A small image colorization model, trained from scratch.
Model: 40-pixel images, arch unet, activation silu, widths [64, 128, 192].
Training: normuon at rate 0.0053, 11200 steps, batches of 128.
Data: trained on photos of arthropod specimens (BIOSCAN-5M), 14.7 epochs.
Rows from block 6 of a small image colorization model, named by matrix and row number. Rows with one number belong to one channel. Each number is 128 + 32 x the weight over its row's rms, rounded and kept within 0 to 255. All counts start at 0. Numbers have three digits each.
Before each channel's rows are labels from the 100 images, of 14976, where the channel reaches its highest value: "peak at" is the part of the image that holds the peak; "strongest on" is what is common among them. Only what is clearly more common there than usual is listed. The data: photos of arthropod specimens (BIOSCAN-5M). In brackets: how many of the 100, against the usual share in percent.
# convs0: first 3x3 conv (model.mid.0.convs.0.weight, 192x192x3x3, each kernel summed), inputs 0-63
# convs1: second 3x3 conv (model.mid.0.convs.1.weight, 192x192x3x3, transposed, each kernel summed), outputs 0-63

peak at: bottom right (67 vs 9)
strongest on: order Coleoptera (38 vs 16.8)
convs0.121:146078214076107097142098175102149104100072111117042106087178096118106086127063104134129148150102133117073092103189096111065121125102093121066163131133092109138075136152109120149128108142162080
convs1.121:122171065158135166157131157149084109153152138164205122117112131128118164094173106084072128104114156091140144165037093116091127108089142101161090099130105142099126142133148081109073103099133151

peak at: bottom left (73 vs 9)
strongest on: order Coleoptera (40 vs 16.8)
convs0.17:129161134200120137151161065084087140162110101126108134105135107198185113124133120138110119087129202144080110111123139101136156145146154204110127157125130147098198132133110160114158181129131151
convs1.17:093125177069145125077103174112123171089137179154117112123204182084122103122106086082121178185154160053161168112178075122155116143172033147118120153138136146105163095101140153184112147149146179

peak at: middle right (42 vs 12); bottom left (27 vs 9)
strongest on: order Coleoptera (36 vs 16.8)
convs0.4:132146201125152122122138216107162115118086118135103143096105150122130107109136113195113142098119144126083126108203131137150136172130123140161119169153104137130149135134141124162098096125146136
convs1.4:117144060168135123150080098127105136101159142174162141123100113085112150118155152075096086161098115138108132110011133081145123132115109067102136097096116150147068109125108093108117109149124088

peak at: bottom centre (44 vs 12)
strongest on: order Coleoptera (40 vs 16.8)
convs0.49:126111161078090141130086074160124165117110149102184180119104139100161079157017117094129074161138080125136132074234116134158101099112130087187136120119126149122101130123134116155158138112171119
convs1.49:122140141148142166166139163151150103176099089109143113057161127122174140133223116094081103174103151103086134110000152087118180129174151132118135167133131107121084107187121085154114128154107154

peak at: bottom centre (31 vs 12); bottom right (28 vs 9)
strongest on: order Coleoptera (42 vs 16.8)
convs0.163:158135149152139178163068088101089170186181104141155114165174181066134160125187120157097159089174141142127208114185133161111121139104126113116095133119170141135073147066115050070085004177155149
convs1.163:156092104136119065121156176180240069113118139179143113113151107152110161078088106110096129167104113148117078142047140136167143111130095146098152097101127128073098121121131156185158173107077092

peak at: top left (34 vs 9)
strongest on: order Coleoptera (41 vs 16.8)
convs0.64:123109229128108161099171158133108066122125095124119161119119118062114147124117146187139116139126108121138113142198163149124153113127089151151133134087111168139166105143116130103077089064104101
convs1.64:126163044136146094155134051153147105138122126141152120138145123131162107142132128149132137155111075127143104129086093101094074157107140083130079109088141195102092145131119077112097115158124112

peak at: top right (49 vs 9); bottom right (30 vs 9)
strongest on: order Coleoptera (41 vs 16.8)
convs0.167:115139126127123115155106148084131129130130156133111109094106188055115169158120073116136153100150120147099133106126072116144114070091106105055115160085162131176126118099152134114148053186104165
convs1.167:184168128208139092158140136154255105191160148151158088162169119169141110094145170135118094138136090109140121159070156116156130131171163158105143148136093164126117167121081189123155140112100170

peak at: bottom left (29 vs 9); top right (27 vs 9)
strongest on: order Coleoptera (52 vs 16.8)
convs0.38:110152239117117165123189221155090102124165067135114175109134121105131187120171121189115162123132094116129144138232118175081178108156129106201163112042153127119109128157149092105126132075114147
convs1.38:121088122175141118117093104122151103128172125159097067133115089114108097133069117121098106124110094146119125119090070120141086115109186114085095102090118154113126121117132150110116165144117100

peak at: top left (36 vs 9)
strongest on: order Coleoptera (38 vs 16.8)
convs0.154:136136167170115088143042152100104153181136166176146118155156193067137073129119125140119207131180117143180188142168136126164125130164167124134111164119161156094123142146164169089061082110139168
convs1.154:154166113160151070138119130177245085155136089128115092114132123141130166142159146114144113159106153157069125133111172107167180132125129085093126061114076118115122159080112129109151123152014136

peak at: bottom right (26 vs 9)
strongest on: order Coleoptera (41 vs 16.8)
convs0.127:138105182091113138119128160139075211098126068147079138107131124085127068126069120113136121113160096130107115147195107126114132104118125137152135144103138092167110111129148051146089086121154122
convs1.127:159143061182134095136119161124132140153131157111199101145163068117114187101132186107142174099071133121118119172009137119128129117177089115115096109060134140117102099124155141107100100131145104

peak at: bottom right (43 vs 9); top right (25 vs 9)
strongest on: order Coleoptera (41 vs 16.8)
convs0.160:160129166164130161157078165079113126162128109161143128152135140103146099106136115150132201093146127126108139149117144095126156171134141066180197120172170146135081129115118115085106052171106178
convs1.160:132144123171111087166104119139177149104137185161136091130144148161163186140155210097106115169058160140116086176104122144179093090135134132112104124110092094048122159111090152103105185119105118