config.toml
arch = "unet"
model = "image colorization model"
dataset = "photos of arthropod specimens (BIOSCAN-5M)"
train_examples = 97500
image_size = 40
crop_scale_min = 0.7
horizontal_flip = true
translate = 0.06
rotation_deg = 5
task = "colorization"
loss = "charbonnier"
norm = "groupnorm"
activation = "silu"
weight_standardization = false
widths = [64, 128, 192]
blocks_per_level = 3
block = "basic"
attention = false
upsampling = "nearest_conv"
init = "xavier_uniform"
residual_init = "none"
optimizer = "normuon"
muon_scale = "match_rms_adamw"
lr = 0.0053
momentum = 0.95
nesterov = true
orthogonalizer = "newton_schulz_5"
adamw_lr_other_params = 0.0019
steps = 11200
batch_size = 128
epochs = 14.7
lr_schedule = "cosine_restarts"
final_lr_fraction = 0.01
warmup_steps = 1120
weight_decay = 0.2
adamw_weight_decay_other_params = 0.01
Rows from block 9 of a small image colorization model, named by matrix and row number. Rows with one number belong to one channel. Each number is 500 + 25 x the weight over its row's rms, rounded and kept within 0 to 999. All counts start at 0. Numbers have three digits each. After the name is the row's rms in percent of the matrix's.
After each channel's rows are labels from the 100 images, of 14976, where the channel reaches its highest value: "strongest on" is what is common among them. Only what is clearly more common there than usual is listed. The data: photos of arthropod specimens (BIOSCAN-5M).
# convs0: first 3x3 conv (model.decb.0.1.convs.0.weight, 128x128x3x3, each kernel summed), inputs 0-31
# convs1: second 3x3 conv (model.decb.0.1.convs.1.weight, 128x128x3x3, transposed, each kernel summed), outputs 0-31

convs0.64 106:514465500481483455467525513473507494506504469473529523556562527544481518527540479563535530539532
convs1.64 123:503496457467492518495468487491494499488461486484489517498479517476410452543492504513406545510468
strongest on: order Hymenoptera; family Platygastridae

convs0.126 114:489502476475444533482493522474505491517500507508511515505495505492537452507508509503511519501498
convs1.126 130:491487520468524449509509477476473524478494492519508507524537508445457459484505466524457492499515
strongest on: order Coleoptera

convs0.76 086:508459520521484515517574475500506474542488500475496526482498511511484538476520481506532540509501
convs1.76 102:505500502501491500508500537478533503493472504509511459518510526474493441514470486484461512462482
strongest on: order Hymenoptera

convs0.81 104:521512464472484470503485519500517509521495520529480497489506489527492480506493493497503496494510
convs1.81 128:469477540499521471443498487487439486435495464559510504494503491495513486480506533498536529503489
strongest on: order Coleoptera

convs0.15 121:490490502480539471489483485484491478481491481522488483487482492508513527489489493475469501491476
convs1.15 126:514522528509527536496507508426491528512543510499526528534509526425519497514532518546511539546511
strongest on: order Coleoptera

convs0.89 118:521470474488567474531505520569512513510509513520475492500500497492483498503496484514492512484498
convs1.89 115:507476552537505513532512480471525523473506529487511515482529499484509472499539495520461525490491
strongest on: order Coleoptera

convs0.79 098:522450560497480494521428513489549488496492475459516538521555508543470518511531511537508495523513
convs1.79 098:467509503557506507529574497525507501482504494517504494508493516451497530526478486529441507481514
strongest on: order Hymenoptera

convs0.24 093:482509480549491495530580455492458522481501484523510496489502486502461513458520498462498511483501
convs1.24 111:497472446529499493489438470487532544477522452477508478497486519471481515507530497488523472512474
strongest on: order Coleoptera

convs0.59 117:481492496488528497480510492432499478508525505506465488493490497476492505495495472494498507482505
convs1.59 135:506525545535544516502499520406503529537523501517521525555522545441505486530511525520484533520534
strongest on: order Coleoptera

convs0.78 094:485471481515446482498500516457516519484462504525516498577529496490501520561516468578527496548511
convs1.78 101:491525490554513517513491481487471452518493479525485508517514496466487482530495473535450529489485
strongest on: order Hymenoptera

convs0.25 082:506494519466504503538529476453484523460435546487486521493469500482535463500534497496454504456463
convs1.25 090:470498484539505450517502486533506530550533539451520503482502484530516529506484454505450512536492
strongest on: order Coleoptera

convs0.69 081:502488479527529537503481525494538543549485495496453497583516489543472472512518499554478471511519
convs1.69 067:519534462499467481503461485482510459459545515537511505494548492466512503510499484523456554508545
strongest on: order Hymenoptera

convs0.116 094:529475451471491528512505439509480524504529508482528530486504538504476532508505468502488544485496
convs1.116 093:486493509456478479533515537514532480503479488472482510519486478507508494499453509495499490502549
strongest on: order Hymenoptera