Weights of a small image colorization model.
Training: normuon at rate 0.0053, 11200 steps.
Data: 97500 training examples, 14.7 epochs.
Rows from block 9 of a small image colorization model, named by matrix and row number. Rows with one number belong to one channel. Each number is 500 + 40 x the weight over its row's rms, rounded and kept within 0 to 999. All counts start at 0. Numbers have three digits each.
After each channel's rows are labels from the 100 images, of 14976, where the channel reaches its highest value: "strongest on" is what is common among them; "peak at" is the part of the image that holds the peak. Only what is clearly more common there than usual is listed. The data: photos of arthropod specimens (BIOSCAN-5M).
# convs0: first 3x3 conv (model.decb.0.1.convs.0.weight, 128x128x3x3, each kernel summed), inputs 64-95
# convs1: second 3x3 conv (model.decb.0.1.convs.1.weight, 128x128x3x3, transposed, each kernel summed), outputs 64-95

convs0.69:463508484484476442452513531504434487566524503478439495515552536411495450544480524506493493580482
convs1.69:453527486478501511474443514394538518569450512487524486503487455552498407468466473526520487456532
strongest on: order Hymenoptera
peak at: middle right

convs0.89:531481484472465431482474427481444416440458499452467500533504516497481524528490515565412527497540
convs1.89:440455445552517559503496475410458487498515459448516581526450482514586461467456517468537509444480
strongest on: order Coleoptera
peak at: bottom right

convs0.15:523505485495494488476484582503520480502493459495498590517482592533525483465472507552425504459485
convs1.15:509497487408477482464476443463483448454458498472459471456455504443438456491480480466458443481464
strongest on: order Coleoptera
peak at: top right; bottom right

convs0.81:551468488379490483459511498466440461468509436454548497433497539488488472495494545613469463481494
convs1.81:494442473485448432545451499486488471494502478484474524591512514534440430541494552546584543465512
strongest on: order Coleoptera
peak at: bottom left

convs0.116:466479547451513469446535443469560430468476531578471476511513506491497442543480519437596503526471
convs1.116:558541488518461564511485498454496523477493541450477483512522450526490585516562538463408538477445
strongest on: order Hymenoptera
peak at: centre

convs0.126:458523541509578484494503564602637493552541581512471476513514501420453537556512572513429498507483
convs1.126:467536450449472457499499395375513449439496468455394500478464453465528465473540474478500477481498
strongest on: order Coleoptera
peak at: centre

convs0.78:530477534515451500535564456448492529521477483474480482493478479453529545511505485539558509459474
convs1.78:458497451504522523431443590420510460525483529442490504532543489447521507555469520475508538522446
strongest on: order Hymenoptera
peak at: middle right

convs0.59:484436494463501444528486469500546527458451483530505577532519499544484489519476560574448557478490
convs1.59:522412483467499498459471512491457481477513490458528496506479444449532481505475521490466500446484
strongest on: order Coleoptera
peak at: top right; bottom right

convs0.79:501454537502512458453510486486446609564502499552484512469472546439481503519479528515511474481480
convs1.79:454559494468417469549474561447514383498501474470497533558525482478503556493459494493491606483514
strongest on: order Hymenoptera
peak at: centre; middle right

convs0.25:457502536417529531487500489506472547518525485513429428576487462489446507479477480536388437505539
convs1.25:528507505527457573479503517488548507491482502563510473524487460491464506529471463497547453487432
strongest on: order Coleoptera
peak at: bottom left

convs0.24:514570498385527446438489419461491534457504517527505454473491469494484530505482488492497471475473
convs1.24:472449483479489453481492569484455568504510493499475518472541525496443464451513494528507482488483
strongest on: order Coleoptera
peak at: top right; middle right

convs0.64:475522494446522482465480454486514493515470560468506601499458486467501463475498499465519494469509
convs1.64:462472510421510474498533582511475494524474471453511413521494475454541489500437559525494516482466
strongest on: order Hymenoptera; family Platygastridae
peak at: centre; middle right