config.toml
arch = "unet"
horizontal_flip = true
rotation_deg = 5
residual_init = "none"
epochs = 14.7
lr_schedule = "cosine_restarts"
Rows from block 4 of a small image colorization model, named by matrix and row number. Rows with one number belong to one channel. Each number is 128 + 24 x the weight over its row's rms, rounded and kept within 0 to 255. All counts start at 0.
After each channel's rows are labels from the 100 images, of 14976, where the channel reaches its highest value: "top examples" is what is common among them. Only what is clearly more common there than usual is listed. The data: photos of arthropod specimens (BIOSCAN-5M). In brackets: how many of the 100, against the usual share in percent.
# convs0: first 3x3 conv (model.enc.1.1.convs.0.weight, 128x128x3x3, each kernel summed), inputs 43-85
# convs1: second 3x3 conv (model.enc.1.1.convs.1.weight, 128x128x3x3, transposed, each kernel summed), outputs 43-85

convs0.36 [117 174 118 164 100 186 107 119 111 168 124 118 129  68 115 104  95 124 117  99  98 110  86 143 113 128 114 127 145 148 151  94 155 134 120  69 110 172 120 133 183 148 148]
convs1.36 [144  75  71  84 135 121 140 121 117 120 162 157 117 150 143 135 130 121 125 128 137 132 117 100 146 103 154  98 106 114  90 153 152 118 106 128 143 158 159 135 154 145 154]
top examples: order Coleoptera (37 vs 16.8)

convs0.96 [108 125 143 131 115 125 151 148 122 118 185 138 121 124 125 134 143 115  98 143 110  84 121 130 158 138 143 115 105 102 139 100 147 149 135  78 134 113 113 128  91 124 138]
convs1.96 [158 126 140 155 101 146 111 143 120 161 142 139 130 177 145 114  93 146 111 126 114 100  93 109 115 115 108 162 123 132 136 145 125 142 103 155 116 145 136 131 124 123 143]
top examples: order Hymenoptera (63 vs 20.5)

convs0.3 [143 117 116 144 109  92 143 137 125 139 139 143 147 131 117 150 101 135 157 114 146 132  92 108 144 130 140 131 157  61  87 166 100 131 126 151 111 157  83 103 105 138 112]
convs1.3 [114 156 120  95 144 137 125 141 164  97 134 119 136  59 153 134 136 113 138 155 149 103 102 124 138  90  95 117 124  96 161 121 102 113 134 133 158 125 148 126 132  93 130]
top examples: order Coleoptera (41 vs 16.8)

convs0.11 [116  82 131 129 122 107 109 125 107 122 135 109 115 104 116 131 160 113 136 127  76  73 138  69 133 131  96 173  97 150 146  88 148 130 100 103 137 125 139 128 118 166 186]
convs1.11 [140 120  84 133 119 126  88 143 130 149 124 146 107  67 109 130 116 117 152  89 132  94 126 141  90 131 156 131 138 157 119 142 141 172 121 145 121 136 123  96 117  93  63]
top examples: order Coleoptera (44 vs 16.8)

convs0.127 [170 167 170 123 155 114 144 132 104  84 162 104 130 127 141 105 141 143 116 194 155 135 119  66 114  97 109 162 145 144 151  95  96 121 125  75 103 111 129 131 129  60 139]
convs1.127 [ 90  86  73 122  97 100 119 130 139 151 147 100 130 132 115 145 102 109 104 118  98 104  87 139 147 140 135 101 136 151 122 136 134 142  92 147 100 159 141 114 128 148 141]
top examples: order Hymenoptera (48 vs 20.5)

convs0.1 [109  96  87 106 190 135 131 113 106 118 131 165 149  97 134 129 153 146 125  85 149  92 160 151 150 135 161  73 171 162 154 144 135 127 149 154 153  94 120 117 117  99 136]
convs1.1 [111 118 131 133 117 120 128 101 134 112 118 114 118 103 134 120 139 115 123 145 124 118 167 100 106 147 153 139 162 106 112 165 165 120 137 129 150 145 131 153 155 144 123]
top examples: order Coleoptera (39 vs 16.8)

convs0.30 [117 154 164 128 124 147  66 123 158 140 132 111 138 124 119  97 124 161 111 140 147 116 169 102 127 116 120 133 104 209 129 116 149 131 139  92 141 133 138 139 101 127 139]
convs1.30 [122 147  87  91 106 118 140 127 120 155 116 133 130 142 141 158 137 115 134  77 128 116 140 154 118  89 127 154 119 115 127 125 125 106 154 134 104  98 117 110 127 126 130]
top examples: order Coleoptera (37 vs 16.8)