config.yaml
image_size: 40
translate: 0.06
task: "colorization"
weight_standardization: false
blocks_per_level: 3
residual_init: "none"
adamw_lr_other_params: 0.0019
batch_size: 128
weight_decay: 0.2
adamw_weight_decay_other_params: 0.01
Rows from block 4 of a small image colorization model, named by matrix and row number. Rows with one number belong to one channel. Each number is 128 + 24 x the weight over its row's rms, rounded and kept within 0 to 255. All counts start at 0. Numbers have three digits each.
After each channel's rows are labels from the 100 images, of 14976, where the channel reaches its highest value: "top examples" is what is common among them; "place" is the part of the image that holds the peak. Only what is clearly more common there than usual is listed. The data: photos of arthropod specimens (BIOSCAN-5M).
# convs0: first 3x3 conv (model.enc.1.1.convs.0.weight, 128x128x3x3, each kernel summed), inputs 0-42
# convs1: second 3x3 conv (model.enc.1.1.convs.1.weight, 128x128x3x3, transposed, each kernel summed), outputs 0-42

convs0.87:114135141109136131120108092125137122138127152106117113127105108160126150149175145122151125147152161145125169141124145100118219143
convs1.87:163124150109140130128132142119118133141159132128138136135114120108093132134085114130141087157119135076140117141109098153136085134
top examples: order Hymenoptera
place: top centre

convs0.85:139111146174109130134065137155119103148096101140071112133090108129151162144134142165099179108134129097117093139110132123105138110
convs1.85:119148142117176144141116170095142112125152123115143142100130109136146109127133118100174115170121150120107155163140129105144133169
top examples: order Hymenoptera
place: centre

convs0.30:113117134106130109116097132100130088108122110100077127118103128103087122102154085080101117101116118143118105140135139147143113144
convs1.30:135132183131147115149146096109143135126171159123138122172106112131109161084157161139111135141170093137145123117120112094107130095
top examples: order Coleoptera
place: top left

convs0.11:110107103095130096121074138117142087129105109100162121120130090143091131097154165090149135125135130114130100116115152141140154117
convs1.11:111106146167161110108167087122116161140153134102125128132126121168113106086146107141095161153126102174118105095139144120104145077
top examples: order Coleoptera
place: bottom left

convs0.77:102129104166104085148151130141136145125114108116104084096157087132093112121108119167122134131082096133116099213122130168137100103
convs1.77:150111123120139149066174092158136126157147148152148141132109140123125104137126090082095136164117181152124156088177104094145134136
top examples: order Hymenoptera
place: centre

convs0.3:101122130158125148131122144134134149152136104127070120106165135107091148107039126140116083131131130146136194151135087140161167130
convs1.3:161141138128154110121132097125167144109164173143132125160070148134165111125155176138143141149113127097123105134133139113110095135
top examples: order Coleoptera
place: top left; bottom right

convs0.27:128128096155120092112108122098105147138111124092135112100149110095097140194063123132110096116157148151136143162119146117156208155
convs1.27:133153121123124170150115100135126109115169167139140115122091111171128120099190121125130155123129103158142132118134090093107093107
top examples: order Coleoptera
place: bottom left; top right

convs0.36:123117117139157153123131121138135117155105104111138114145126142108122138145168165135111126112159129131133143138132150083135190130
convs1.36:143124126131051119150129139087123137098115149110119131132196152148139151158094108165114119134075134116119140135105115157134079136
top examples: order Coleoptera
place: bottom left; top right

convs0.9:122130095134134100146136131113115153125108123139154157132143129130135139089109099097197113120166120116102102099167122105076103118
convs1.9:070133156109122137094147104130135119141162151133121104128134145182135157142120154139088138132058098138145179088121117127164131122
top examples: order Coleoptera
place: top right

convs0.66:148133105140127098145075120123146137075120109157099156127093133112114104135089126110106124116085117151117132150137107178161085152
convs1.66:133120116107113126139149118148133136167158152119125137185099114141102134117131129111129122140094132092141115132198128110127124098
top examples: order Hymenoptera
place: middle right; centre

convs0.8:115110108147116114109120087121098146112119082125115117087120138102122128069144118104125092139123131113128118150102121106119140112
convs1.8:138146140156159150128121093150175136139142132145176131124093126169102147100155175147109126187131112080152144099144117143103057109
top examples: order Coleoptera
place: top right

convs0.100:132146067082153144127152113119124102137147135122085163148145089130134111120141164149107125130112148117131134135099141215142129128
convs1.100:155132129122101126139146140107127107118079082127144106141130180108156141135123091111183165130131071139157162145164107126159145127
top examples: order Hymenoptera
place: middle right

convs0.106:142105136118120113193115136136141118124140137156111121124125178092157137113128154133119127104145124106094095138139135199125125133
convs1.106:104155144102142152152137126118093111094147096122143136148156154159138155157165138112118130168141134148130122097130160109127127111
top examples: order Hymenoptera
place: centre

convs0.1:150136148102145111123137118117122161131139158138095139122115107153125153117128138084124158136112114136097121116133131160113138129
convs1.1:083111104120133090135144086107155127128164091138114137119145161107119131143148112138138111139124160118112127088143106131085092135
top examples: order Coleoptera
place: bottom left; bottom right

convs0.104:121153134148150150161117125154151154093111133154153111099114151111163136099139118103086112132139140130111114133138142149110119144
convs1.104:152101143088109135055152170098133123106124145144154115152137085125122119160134147113157097108154161150185104134107141110127189123
top examples: order Hymenoptera
place: middle right